config.toml
encoder_drop_path = 0.05
encoder_width = 384
decoder_activation = "gelu"
decoder_blocks_per_level = 1
adamw_weight_decay_other_params = 0.01
Rows from block 2 of the encoder of a small image VAE, named by matrix and row number. Rows with one number belong to one neuron. Each number is 128 + 32 x the weight over its row's rms, rounded and kept within 0 to 255. All counts start at 0. Numbers have three digits each.
Before each neuron's rows are labels from the 100 images, of 14976, where the neuron reaches its highest value: "responds to" is what is common among them. Only what is clearly more common there than usual is listed. The data: Sentinel-2 satellite tiles (TerraMesh). In brackets: how many of the 100.
# fc1: MLP up (encoder.blocks.2.mlp.fc1.weight, 1536x384), inputs 0-127
# fc2: MLP down (encoder.blocks.2.mlp.fc2.weight, 384x1536, transposed), outputs 0-127

responds to: main land cover: trees (43)
fc1.209:115159138137105129166122163135145140145124240133123165041116116146120131157139142106117161109158211120097152146136141141128149158165133120116105138126153110132114078172107148115111091154141122140172119101146082146104178150124128150144178098130185136147123151128151131121100109137145106164117125096117188157104117122134063094122126128109153068152180102255138046157104119156134132151107
fc2.209:139128151126130137109132148123111115163131068124075146191116153113135133106118150170089119114125118104153126255168108160127128132189128120137121125081122137126118090118137139133129126067093089149024155144112155110130213131130125132118086058129137105093144091131152107153170183145104130120128104143107112092108119143132101048103156098129150222200130131099112075093180129122131087167126

responds to: main land cover: rangeland (45)
fc1.163:140156138118117121169154121087108188116108105129092087127116150120096142144122109131138099161117141153114090164139134085132121202152134111125134108073110105082108126119099150136138100100071122134160107131112090168128124131136160164110126107148080149134203157161128081139138117130125072141125162139159171148091108109142169116166117165117126093119175161193118167143104113096119105109119
fc2.163:141122112137124132114075180074110119167169154160048132134150106132172110070148141172118148100148047126157135203154072168121125118170128122103143092077136137132142112161097116134176136170121142128015088124142153157129202095151106151155076119147171097131133130111126083137128177168110073123104133117112116155119120153136145127128195124117146143133079115143112071133148156116144107201143

responds to: water (72); snow or ice (52); main land cover: water (27)
fc1.359:142153115152147124160154175104108153135143208129092120140151099111112129151136160142129131147125156122072065124154152139141141159123116121173145145133129132124139151174071127123122124078136131115176134083137137121112146155070137160095151050147120093157133129164157141158127111143077131120130096121125142176116131151117103104091073132120071074205149112255122099196116099147176109118132
fc2.359:106147119088171125112127151134121147139100106119098170198097179117106116149145147089136138136144107100123141255114113118097105120170155104135153115143124082142133090112133118115103141110109087113028129116059161090142161142150162140113135081130129020090140119161103129127106150120119143116137126157106172099154126128128097076125134081145156228201207125093131067135161150105100112140125

responds to: snow or ice (86); main land cover: snow or ice (69)
fc1.599:129094118154114156153132107146120119163125143116087124132157112137110090090119170147148098055183141175148121094095134121103150138159159149156132131121149116185150154144091114127128070139187219160137130172091125082094116154100156139107153167105099160133098137113136120132141146181170126098149140071062164118103137103068160189115132124112128132102094185169157119120121117137148109183126
fc2.599:136101143133153100132134164184128092147136163101094063182140138149088122097200133162165108115110167144097163123129137126135088122177148181158177159052114138136145143074075066128145099134108102150132136126104060147124080125097171120120174137101119105089093081118166099147099141158171178098136124130080166139171140099056160203114131205151109184164125184229163196151146116105113143157102

responds to: crops (77); built area (63); main land cover: crops (61)
fc1.668:154191170158113095123153126133116135127143120138123140116103114141128110098176097147139188113170158064169200078100107142112093151154117121150139134136137097152102116103151134110116133150154142133087126119113075139155179156169109205146132120136125113122129151197097142144117126117155116122132131142118120137105177119159045152138145124119144179169110064000099111114123098128121123144182
fc2.668:138104097212117116157132111074181138134079133114099132097145091121156085197102168163087136156124109151123096159163108118146144171126091127102124107111130140114139116171136143113135108114098108157161178158152118149135080080109114117103126133137117130154168126107202125164193112107124070114118163173110142092135106083119180172149071124128140097124093084116157129124113116143131116134130

responds to: clouds (46)
fc1.415:107133118134122137119131136162103167136091138162153166046090132169104155133127094125174099112129092119109153124140182187094090115154153083137125228143163115154094095130138168141116137120097066120073125135128149123065184144167106201144165112128135100140153160138099115138099134150135138175118125141174228142097159168138050121155149114131150095173150136086122175129106153102138088174141
fc2.415:134112125110142148122137142127113142155143088111101109210113140113142127134117153142110146104122133134130084255160093135117129117209168126129115101111114116125106100108127149108159117064098148101047114126122175117122212129130122154135100085136102110110130076127148104130136189113151139106108107105156090112095123158120094053111174104139149203183128135130116071099158152131129101197128

responds to: main land cover: water (40)
fc1.594:111131145162076130162144121082113204136128151103111096163146132137106097129080056173204126143187228099147155088143094150102147091094113115114111122130135100178096152115140101099097135143082127142143174111146174172093134138152145147161087106141157113148155127118114119150110112112132128125159158077133049113154159149146113154106197123129124122199132102072154147130181088143144104117141
fc2.594:129130127115151089108074137157161084120135134090089113097123145102123133153104147131088138114131132165114115255167100161104125136191153109112118135102112136065128084122124113146136117088143135152139122140133176118142179145133127122208142177123049171083165096108155113097118183143152153111112129134190148120160105144128127143180126105155103102141104152169167080105093193112117102149138

responds to: main land cover: crops (46)
fc1.319:132133122146136115096129114145137102137105050150170168137116123123105128085117090104081125121186122103153179135119107168131117157157164117120158135125142212122110138085152124138129156139166105146068120130099134131144137120146084130135128131112153104114096138131116142131115112130112120144128089138133102113134133130132112140165124136161111181104100114000200146117134116113119100131151
fc2.319:114131118150114132143137107130156160146109151094097097106117120127140105136134155148119168152129124154140092255101079126131101191182138116138138101133115145148112094121124153125143109159129116127136140114150135124123204101144128137143133086130160109114122083101173115129167160113129162114109174119172147063171108128154119139117126137153160066189157133081159086096109149141148113192141

responds to: flooded vegetation (28)
fc1.712:121115123099105074113136163138143121142074146165163118135120144121119130126101102098218098108107102143132178064146164172120133104162178103153121102152093075142154091157120169145136153097101157162072147136108140064123150165119068185109104168159138078130113152191129086120145119135134131129130104152145153113093137112130092110145087128150167202191151127098026184177146124130146189100141
fc2.712:119126141114137118097152108167130133134141102182086210137134119141113139169168070076131117121143127153099159213154134123121120071101146114114120118213112081144132147149119116128083162126114152096152080115138115122115129148135146162186122069119035048138118170139099127128131110097156118117152121138140112138047181104143108124143130082134180113174138131061024187140125113110131124118134

responds to: clouds (54)
fc1.148:136172157138152198137108154147107128148073200111161161064153131137092107151151156140140105098134104089123143074129170145119158098196117095170122178149174128141092055149122179121122123130127065112115159082138119138096188148140141152140125140159150160139098194194140133168095140136137124162143141132117169137135163133121007074143156126131160071130153099080152109149095137146166106188110
fc2.148:142116163114124126122169156100106138166103036111083141212106137130120111136106158158062135120122137122139086216137113146133115138172137143150107125086108128100115111118118155124136117063130138120065165126117178100139206150128123124074092092124126120107143090136146103135143209130087126106140106129143097077097122166139114037118131130147138181205125135109126094108189131128131102175125

responds to: flooded vegetation (30)
fc1.409:130112112093086094108124122105154142149090174101133170075099148101109121133141138113090131124094081194078162172126077194121102093150111168117095168167103131128151091141159129154127143167156186101151122126129148100139108122166122108142139117115121101126180134113173153099125158131097142121139150115080205093156115171086179174167137169158131069133113182067223180103108132111128040171154
fc2.409:124131125105166141126143130133106141145145073122089050198119134137139103129143184159140116116140117122137088255130094156162116160177148115119136147116149120147115114088127167110159115126097079131075108106103133127153200111106112159137128083106145085137114108103141110136114149124134081112079131101118146138126126112103053100095125113146126143115122142124114071062135148140112150171123

responds to: trees (98); main land cover: trees (65)
fc1.641:114125144125115116116115173153130149176112156148142180073112092131082119102124147091155150113126110122112168098130116128131079077157119102092159205154161125160115111105108126131147206110126131088091094104110140083100138132150114157126171111114134083121080142109137083101107117148114145176113101120159244124144160170144112113154168105108162068164140106113145103136072143104136095148127
fc2.641:107116126134134150131114136129139139140146081132096101201111151134134115122108163133089142105116129154128086255141107131122134157193124126134117115100118119124089095127136167125148116065106110132100137107114175108134212130124102162110093090120104135107142092127158107126129185111133122124138125104124122108085105146097098050126180106129116190207137150129120065105167136154148109191136

responds to: main land cover: crops (42); main land cover: water (33)
fc1.371:163166143107086107142132191135155117153102227121156159112123104135119110064113090149196157131125166112111255134120117153117137130147098143100127119173131129139110115139163132141140105145100185131163154088116099179120132139173125126137118113143100108152150111178116116126106132159139176148157169114147170121187133205165102181127149135155131137150165151094158156138088146117147130181114
fc2.371:139134118117142097083115112116132145132121130127064113127124145136125113116151139084102142109141135166140094255126095151109087145178129101100098135125133094115119080126135140117131128119150130125113110121119149110156199137129136146148145123119115095060153119118145131128166171115155125095094126133112165113133122101141097109174099121120127118144141103108095085097123171135141093118126

responds to: built area (67); crops (66); main land cover: crops (43)
fc1.196:093143126140147136165128128133126173135162224149130156103107103181155139152109136123178162157188183128112149090133134143136121124162074187162126108134171045130112091151073124121108101098186096123127138075141102112097147135134155130127158137115134136152048143189103140130089122152170092101138123069082147151136140101123104119060116098141108115143154094255090052150117141100131133150093
fc2.196:139092144132126136118118118115098084141121104111072138135112134139114143146122146175102109124131145153119095255140109195126095124176138109122156128089122151139097083099117139151137097101100084155080169144164160100131191127136131141088112048099162158109143110137158092162127174116088175101151112174126111060090127126120119088123167116119124158160114161078157085098165127124118078176126

responds to: built area (65)
fc1.585:147122116148086177094099155170141144159147200149129119088172113141122157071167100102101129087099154119053151143107154126134114139114121120119116147177098126120109119141120113128109121095135219161167158133138079121145162129113162119122229130138151122157119159147144141161095117123147123130143115155201131093131157125114123132109126121074131084127125130234104153157142130173156143125124
fc2.585:109067151164154075111096120157085053140157187156092127134140116107117135090151102106157129116126202125107150120107139167096120109169142137102209108104117148103162139115139086158137185133143168130067106094144135117143110131130113080183143105127000138122090104116108112175103118145206142125151138078156173124154120147128130166176144099166127148140101154055142157085143119080151128154147

responds to: built area (64)
fc1.473:133113110119127110124073141151189095150098120104180140148122136132135098151057148123043095128081115141103119143145129106161114168155146120145155142103137147141117087138111144138102135160091140137126140143135128078099112116108110111130099137114111095114214133120119128086102137135150125153129117175117166102108098123084140134166082126126107170058141164059188178179125110152118132085128
fc2.473:116119112150118143121112111141132142145161131080100111102129109133166122107121166096170134108139096152124095255114069164123114152165089092115141113163117135135110095113126133115151124166151135093140100113138170120151199083123149112161125112114118206144086101101124118125115168129130135141107198122114150111191108153132086168126166112144116015135148108115111065095111178115112108211138

responds to: flooded vegetation (27)
fc1.130:146136102125131137106151157175107146130113240140140115097135083149170149136118166148178151181140036150065113151099144098135117135122125123116125125118157119119092092143089133166124087105098073083105096122112062104117185128141164184146179147136115147163053166142136089128102142133165108139134090125130157131133154119120123118076115095151132121171139099255069110146123155122118103113068
fc2.130:113092141139123121131047133134129079118170173114072104130135141119126123149121161130173148132116173144136119200155094177091124125192168135122135105124094130127110079119110098126110145125120172133086123113129180099131161139132145137170117103123053165108135080156146111138117171127150134128145103127110100086095103144090102158142210131132125209153125161084132045101146168120081098180177

responds to: clouds (38)
fc1.691:149143109146110095109116138166142144080058074136090176119075082101127060159126165108205098135064099173148155119171144128143084102150139113076094135127151141120123089104156149094120119152060161101132096101147144102128116153133119130115169117127113159156120140107105100098117148110140117177164141120165220124129174149114129094164110144110163110190115145117038131151087150113132087135151
fc2.691:147054171106131098149073096121112082128110088122139138150104112134153130104143102130066125109115127117124117161142110129096113090134133126164143091126106182097143089113110131159127108043133181117115111119126168080123156133159102064101162144144044161089118112107105113134122145115136180180151107104208111123093074184156143032133137141149130092219110137108100139101124107106157113123142

responds to: main land cover: snow or ice (33)
fc1.94:146117105109081116145151112158166084119072123144151162137141122152114145060165072099096094123099144073126255161120119147126107125130137130118154120149095137156084134154160131163111127132117173150127154109147131185112156136151100131109115124159175188125139077175103133146124168146116143159144122153123107163176113180156154179114131142158142201114126154055137174093122132119116158144100
fc2.94:130148146099147111124114117091167139088080041096109168144091125117135129160113163112199144126127105157129164255172097137106106112149116081113104149149133152119094070133149143143138119110142107083097110126137181094147196121127107154151135105124094104067161107107136087145172171111128085118118136110130148121139133113154160136166129086127132057170146160107118092117122142137117114109100

responds to: clouds (55); main land cover: clouds (35)
fc1.574:136137113112115114146117127161122150137081091143106181081099136195115162148146141135104132109129103087116123041149185174106085081150143138176169168124164132171105081150083155146135127105146127086117179141123092097117171157137150160119192119139103092118177166172103028138124098128099079165154091142122210132077133164139062123116123116124124090186161130055169117151085130127178090131122
fc2.574:146116135107116161120144134134125134172114075119133120232105156116122121104114164143144148106101122136119074253123103139109125143186125137122120128124114112145107115112129166111136126085110096105039139114118165116152197141136116122098104091135125095143123070132139128118129205101131179117110138109148104112125136190139126026105145133135131163200141130114106078115140155137114088188125

responds to: main land cover: trees (40)
fc1.458:108146107148113133152119122119138201126146247113126119080121137138137135154128155142107109117139202178079096171129136132144180171125123135109131132135127125130115078161102162104090038108118135132159111098151110138076149142105154131132185114130152132134148133123153145120087111113095113155124138124116163135090114133131145099099127120077145048153173110255131016174105125153150121111125
fc2.458:133124135135138132105138136116104122162126105125062164163124150113115144110120153174076116120134125093153131255160125160140122137190142107133129119093127140147145084121146127141146128097084079155018147146117138120139237136127113121112097054140137115096142109149141096127150193156100159108115116134122119099122096137125108070099179119134153229173122120077141097117168136107118077186116

responds to: trees (88); crops (77); built area (69); main land cover: crops (48)
fc1.311:119113151111098087083142141138100184168152154114146159086089121103105105145122188091174165119169082158098171120117104185121076073195097141105158172159163130123116115071140130129156154121155148113116113102118158070168103121155105118128169142100107072108096130115155092074106098120100131104122108132114222076108103127128204111163165130139147107191167114101148092115082117123107106170122
fc2.311:121121112103145138149131101130141136143128099115118117163117158145135132134130155114102130115116131142149080255120122150120133144181123108119112143127119130153092084117128162147151107088111082140093112120114168145118229133112110181115079062123076131126136100125141099122115178110154155127107122108109104124141118153125098098115182134141130162196141155145134103099146135146128090186146

responds to: water (72); snow or ice (45); flooded vegetation (28)
fc1.555:147152111144125163178116113142115159141148067149079119108169114189143135135134161134148086155211155161155191063125098105131143149129144095107145158197134142096081151120131156121136090126124115149128092133123167160169157138186142137116123124116170120135153093109113190113121109124132116125102140106146092152123114103135153132128161103162152111031138149150126084108127136151097191111095
fc2.555:100126082111133130115135162137172111128080122168160174034113164122106157110147143141110128135119153119098165101157139110142121111092133159119154112185116132206135135153112115149088160105144121143151123145172111100158169145139114134111117051124099132149100175143109123135120126153093192156125099102161081133113083164116078123118102133125155183154108104068126149157088132144138079154100

responds to: main land cover: water (37)
fc1.707:137165140150115126127145146107146097141133154145137158135143107119129105070152086123137133129187133094151244129082090171099170093167131143133137126155121146163115140120145118122133110155135176112120137135138143190128157148155088130125107127139166162137100098156134159139096140156127132168152125103110079160199123138139138192116173114151129179097101128007166174103173132131127133179128
fc2.707:125134121109128105133092123150159109098115132094098073138104146119133142171155110096130165157149112151129100255135086155124099153175144083093113122107135111114108076124122115116094121115160082124073128102117165116120201128120135142233143061125093101086154110118158113130142171140124126104107140129129145089120114101117134144147100112135119149188126149058156069079096158117119110129132

responds to: main land cover: water (30)
fc1.504:133144126115103098140195148127114121144120151132182189112106118157120131069121106086203105144158151109167250115108127127080143151153119136123141140137152137157104141102148134146111113169139133155168148123144133135139148118143107140132111126124127098137110126161127155142111143124180120140142130140141110133153129160119110172118142106164140138134154109000149153121126128113117189139117
fc2.504:149160140140143133115104112127148093108058138074084146109105149099119117148119140111170166132134192152111117242159120114099128106174136104121116145200131104125119097125130134138142129128134110161160113133141104145150175121147096131187131089109068101104125116158171126115167131134151142123053123093104128130135152102134152114165107161119138074157134172038139136103105141134148094110116

responds to: crops (68); built area (62); main land cover: crops (52)
fc1.321:108138149147120140181118126122142178126145189090110124137153113140123098134105085169145113116192228103115155096147093164087198087106137113114095121189100076189108148150139116136113085149110219140139159111138183146105126157143119126128132144147164143141151112141129130154100123114129151144160128118110054153172124131113066166117219106131124129114129139161132203130163121142143093135144
fc2.321:135140136126154112082044142143155085118139138083085103114106166123117135164149111092108144106140124168131142255142110153102112147174160091106127132111126101056124056116132097128121138073139120152090120128098184098119175133124135139230149124131048121057181103132146097097109181138128135120139113145159133103129106151122132128151125104134135155164137168108133090104112151120125080125140

responds to: clouds (41); flooded vegetation (27)
fc1.507:134156095144122122163114161181125155157081238114159146080137099154155122117110179152136073150071100119084117085109197143108126087136084122138155158127153115130099067143095161136098059136090078059135122129139107098121159134122172221155184122141094132141095134159114086113111132128151102157155108138094143151106136115118084110084119112157140081173186098184149125147118158120132109106128
fc2.507:125107117121122143094104142123144124131121093109073135198098133122138129132121174117151175119129165144139122248161087161086105153198142124143133116114119135098117088128122115120149123106127123123094148111087191117156224138142110148140096105146139140119132076153126107123132189120088162114121106110109124102105101191109115107121169112120127196203137160079114017118168174132102091210148

responds to: snow or ice (85); main land cover: snow or ice (72)
fc1.40:145113111141107135175140124236113097149201112158124143122081121065111133090123138156174158144153099122102149081108139121130119153117146169119129089090083097147121134145089110116111100089130149146135093158083103096142157121111154149120149127046126161095239089147046081121131148135171159086168093109089143121111129074077114109123133073155085236063080162155126150100127113156116083101117
fc2.40:131101128132130154111162135134116122088103170158101114180153122100134081107135169131252152153161168104110150060111132093142143153091111119148107147108171106116182162185120104186113149117096128200114166130115102127133058141129166130106168150081151141123120153096090097155140110121121138172137142138081151179094115084062154169137080114122097160106151134107146125078117167119131103128111

responds to: crops (66); main land cover: crops (42)
fc1.173:169129145098163124140148174064125086113149207139138142133139177080130123118176097129193162060179121123112143092155088111092164128116149123158038140093123117161131166121118132108129097117117118099146101130110183169117114144118112178114100102142154140147133138163115117130115128113096119140139126071140123178087150086102104100159173077161130155129125129000032125095166077129141117124179
fc2.173:114106134186132114124125148138167136134132131133097123139105134086138131136123123171086146139074210180127068186125111089127123118218168185167134082088104106119107219116102156102152102115110096132113135138109124126117137173134136144199115129146109196165122085144121138106105146102130162145132115125213113119121147151134170093159161146181130081111088170172123062123127107104176112118169

responds to: water (67); flooded vegetation (39)
fc1.385:156118120192087075176145140161145144189130157157128164137123129159139130101124152104145132175104127100163224080150104138132085152198077134124154112108162133130102135116100170107126146163153164142140094126110096167171160164142085130147178115188123104130167094135127129156138174144120157139142139182078169156133112101135146174161125129114173125038138075207123166128121125167119173133137
fc2.385:133189148132146121119120092125136111126112126124110125101115156125102134133170131143127094104142127132144125132171169132138078129155097082137142141137153098143151113125093148146121156082142046153127134166138123091181104163108132153102123020129101066088132145097136119195142104142110075080131081132109132102051077107163077054185096115146093195140130136066095171120168109119126134121134

responds to: snow or ice (75); main land cover: snow or ice (37); flooded vegetation (27)
fc1.602:090158173182082087143137116102156111141125162103151133181171136066102118114133197153184117071138095175080133026096104126157147084123107190147152105144055143168170128150138110132110133129128154127125120094106172115144158133091150098118146078119095096108134088102124152139144144181163155134164153136114111082141132126130163190149115159177156171032112184154221128117113127217149042179156
fc2.602:145162171079159158103146169088100121112106088093128130153138111102085160092200087178217131148157110112085108076155170186094113110165147177129159139073088172063150107105094086123153127152111164185187159111129093142156095134054110098138169127110193079139139087123097132093112101121160161106111136150167127136100157115112102134091095121148167157111159142167105111117106120131099138140147

responds to: built area (64); crops (64); main land cover: crops (41)
fc1.19:159160136143126134193123152162138137121131182122105125137116110135114132074148077192162110127199228079148218090100116128079191139098127119153112097156106100195132170139126109160115071173100157150132156100132167156084127151118104141118120132120149177119162070188128112147134166130141159192155143134112066140194101187118045173103135131114131113129138129181152180148135150131151113163118
fc2.19:129145138105149126095072155143162112122130129091107119161098151111103145176139123062109162130162141153114124255159105122122113142177141101087107111133127116098108047123134089112131146072136149139069124113112187101145178148139131133190156144141095082068171133135130124089106187123125154119118107115160153107125145131138122069162083087129121166191164155132124090112114163109139082104118

responds to: bare ground (49)
fc1.23:167105144110107141097097072141157115112123055157128167187159113150128113109111122078000132113121102110143172153118094156153111174120157143105109123161117192091121092116157165104059134154116154185097101145123122142153176130141116075152096156135139153135109139103079141094095091142124126129116073104092108110050090109147129125146092121099130190055108111000081134085179096153106111094139
fc2.23:148121104149142118164106091111153152143125114114118107025131104142153144102099150124153127133119113171138098228165102156127133164154104121095176126171107145140142113124118113123155129172150136118217143119167149131121132097127116104165114110124104175133129103111167117140142158129130113120126179148154120098163104121143147217105129121147142000138097086111162077133107163123130131181154

responds to: flooded vegetation (27)
fc1.685:137097158170099169135105097103118224111117213113159086165152127114124110135067159152166127143179194135128153133115150168110154141119108127092101160131130126138117095134131137124125106137078128135095116104141124133107117122133123100154118140124119100139070140127085093130104104136167166108147130106163114129120159108147096129127175088118129140185158092211100066107152104122133152141091
fc2.685:115130132103135116131141090121157130126164128130065203072127136153159142122152144112110109128126152162114146255143113147109111172189124119115128139092101150117130108139120097153137144108150132110122102129130165098126188133142141146178137075120078178087131114119139118135165191153162169111131160129151135104139091137104138131146115097139143101118137103095136086131136178111084095169151

responds to: water (68); main land cover: water (36)
fc1.136:175160124143105126124164138164136088138119130139166175098121122125131133063151085120236127146146125102153225171092120149103109136121102153118153142121139158175107125101163110144112125158100156166139150113155119144152149132151110157117132110123080098143099133154147127129100145138148151142158133137162135133173136157120121166152142149153126150118127111000194168116116135116117142155126
fc2.136:113148140102129088100120093142160143114151123124097092139120137128125110142161107108172164129147173144116112255129085142149110167167150104127144145170132117144109061132142148122104122128145149154104138107147123106151174121152102148167147109106121066113130123108195126125162145154163113077064116110059156124118149092144113106174100142129149130191155149080115109081116182131125095134144

responds to: main land cover: crops (41)
fc1.258:141122149121161134159122203129137123192147167104143178119110106168083145128148064144098075133208078107155140079140138135077110105142089126106109136114153143126105126089160158115113128095087163081166136142145150147141119134144154118128110178130124144100167092048126118179172119140142166169131112128048123120136087137162089176144096120114133140083109144057120198126162110100111116114119
fc2.258:092163171101178121129139138129126115142175209106116116138080095111124139108122105134092127136163083134099117101195171093150128134178119132092101124084151101094138170148101172132137151154125133107091107085150074107149121191169128182200152090095094145077133114062112138192113103179175047089130089091058183132138165138116141152177165158114121124115115154108122125140136162127150147118097