config.yaml
encoder_arch: "resmlp"
model: "image VAE"
crop_scale_min: 1
bottleneck: "kl"
encoder_norm: "layernorm"
encoder_inner_norm: false
decoder_block: "bottleneck"
batch_size: 64
Rows from block 1 of the decoder of a small image VAE, named by matrix and row number. Rows with one number belong to one channel. Each number is 128 + 32 x the weight over its row's rms, rounded and kept within 0 to 255. All counts start at 0. Numbers have three digits each.
After each channel's rows are labels from the 100 images, of 14976, where the channel reaches its highest value: "peak on" is the class under the peak. Only what is clearly more common there than usual is listed. The data: Sentinel-2 satellite tiles (TerraMesh). In brackets: how many of the 100.
# convs1: 3x3 conv (decoder.mid.1.convs.1.weight, 64x64x3x3, each kernel summed), inputs 0-63
# convs2: expand pointwise conv (decoder.mid.1.convs.2.weight, 128x64x1x1, transposed), outputs 0-63

convs1.19:152093127087072111148087090161148097168081135118145044133198149144063106154096134106116107122138130104066094061167118130099133096148076142094134110082110157096139099113098087131116099139106138
convs2.19:112110143182140131080161064107163166171120135167102115101132067113006106121135080202160129068131142132100137103117100120143180143155155123054140145119098138129109089099131189133123068142121105
peak on: bare ground (30)

convs1.13:146107123137119109119122152155129127106137125149147163149136066143129163133131161075121113131149108060100102130135141136113060095160158166098183183090106157037194122098079079147152096186144131
convs2.13:110117132189139103074127082143047102121159121076158163166038167128118170160154140138082192104146159131090123220108160091093119161120159148102128102114125135126140058099159162183163118152136061
peak on: snow or ice (96)

convs1.41:142125137141101128137077120142150140162092175097117104091196193078108139159098171100125106144124056130157132131124115126122073127147117200104068084109100135131098110110106202145120109113091189
convs2.41:119121125148154120076192143183109130186109128122132188071211160197094149082129117068063100141139152117111134135130148114071160026128118136088107110119141135129131086163138092149147076133140111
peak on: bare ground (58)

convs1.33:141124113111097112120173182134083135109090165094099140141184081096255102099168119133100117177116115078109130126118139115112081103134088138119135135083123128144117116101080083138127147079110158
convs2.33:122142151104136124084160137064104140134122127137167176108150146143102171127107114140027135157139167102129151153133099154122185194173104118151124192122118093123116053095107150152085121138199156
peak on: snow or ice (88)

convs1.7:108073129137134094124151128181151090181198131149152138168169087109165066095109126157096113144164113127108124122132106127161080101141091122085126156065131212160133093124118118111209134124109157
convs2.7:112151135180127130131158143166134133157166141144071013128136097121147139124098144202106059217130154145139154146119187143127149159097068132132117205136125158131112120106142127150153103147110134
peak on: bare ground (36)

convs1.25:156096127142112084152096162172149118148101094125141147174138135109163154136132144098111142193120097174100132133076161190083115080158117172153137142089031130045138169148093142151103143128141130
convs2.25:142172136131110156099132073113169100128170140173127166139109153119088109181140146111080130102140194141104045087140142183124143114133148130118143078136124156134126135124145136029109116123129121
peak on: snow or ice (72)

convs1.1:139104131125090094162120116119119098050189194092207131150099126104139083131151145163119123154201128132111098119091147065116135100156099170140116144084119130108166210127089120104130113152145148
convs2.1:157134123085105143104160091147153096074175120133122148199066088054112178120119139136123144117078172136151086171113167121150092156108116140176138137139124165133145217149145175148174115099122163
peak on: snow or ice (44); water (37)

convs1.30:130110144136136086121149124133074086000169093109121118152128123081088090105122135172107091116082140131122141124123088034112133128150100110114135156124124120124108126121126154137178113120103070
convs2.30:090138141145101113143132102091131101123123112120144075114146069143111110106095134110185089128111114189178137140100106168132143136095119137093132174132112133137149207133149188192151164148083119
peak on: snow or ice (36); bare ground (32)

convs1.52:119178121098154157119148133122047138077155061147111157087116169140098096123175127171127138115063124124147078144156126061143114166136146054120172159155152075109138113168160171150111123125151138
convs2.52:108098128210117151076127133113114095165111128136142091120125146171072134096139138156156067110130196120112106128112116168105130152139079132070124110131124137127102056062148099132131152156182139
peak on: trees (58)

convs1.8:138125084111176181116206103112107189081127104160089182123128131164141173062177130130115159159109090098158133148098115139161095158080090134183161151144107126139094170136149176136142160146158146
convs2.8:107091157179142097125094086117092152143134139154109116184126113135142117095171165120125081179133118151119149201100159175114084195130116137104125086113119116130123122147218143101107117176157080
peak on: trees (82)

convs1.32:138120140107143101164166112144166142122114178145137090135185133099160152139174107124156163158203125101104178134105158157110157155121116122103162151127164186056228140108135081154170161155127141
convs2.32:101128147147123077090100131115131141146106140111165123135071179113079079064130130100191093155144065138141121066121141137111105060079118168103137090118137129134143120132166140108179136128154083
peak on: snow or ice (77)

convs1.51:099140115113168109141140168148146144143087182126152050135140136195122137134128085140147113161133148161167164092121148127093178143078162158087156135156093124136137165136154024098161187092140126
convs2.51:119108104162139122166164108161168188133114113130189147105176086104015196121110077146142138108149134113107163160123081141119145154109152134118126102132157115133180136104133105209110142151143137
peak on: water (42)

convs1.62:171113179114085153139117135126181116128107129142162149179136177107038088173158100142073143120138094054089151110121115098169106105125097152126142155084120148110165099131105206163112113121113164
convs2.62:076087104164129093147151142119052122116117114137174103094140151092142115177097113116125094129132161136157155106113121160160123124110111133090125142134133078126138137114118168204108170133117152
peak on: snow or ice (92)

convs1.54:133160175077164174111150160145100128115147111151151110147110111107137146117202092160178128126178187162173156166098193115142186121126174078126179178134114108168160140171145153115175132114130141
convs2.54:119130111128113119185118145058190144075109103111176099105120116154131154114126105152172152123190082132153109114104095169151191053101167117137139105137124113126185100099095141194086123111115121
peak on: water (51)

convs1.0:137079162136081137085104093161126109136102100125132115093151022160070114078114146080123133136153108117104133085172098123188110120155141069100137128104180144128151103095059132095137097160143129
convs2.0:126137134139156111093109122187122157179134137158118162171117120130148100140191132082091105112086153152090125114121175085108153000183086134106139116126123181131081121142168077116111113108120138
peak on: bare ground (25)

convs1.47:129129164132136135142075121116123117140051112112101101062164091139176126104164159012104139160113114115124103126160118106182084103130081114111135133122106155143123063064123106120130106146079109
convs2.47:115079148147134099149114093147114122138148111101133142120165168201115098112156127128139161165142115101107119125133118107115182182210144125118127054118135073122110079159182082107141100158198149
peak on: bare ground (28)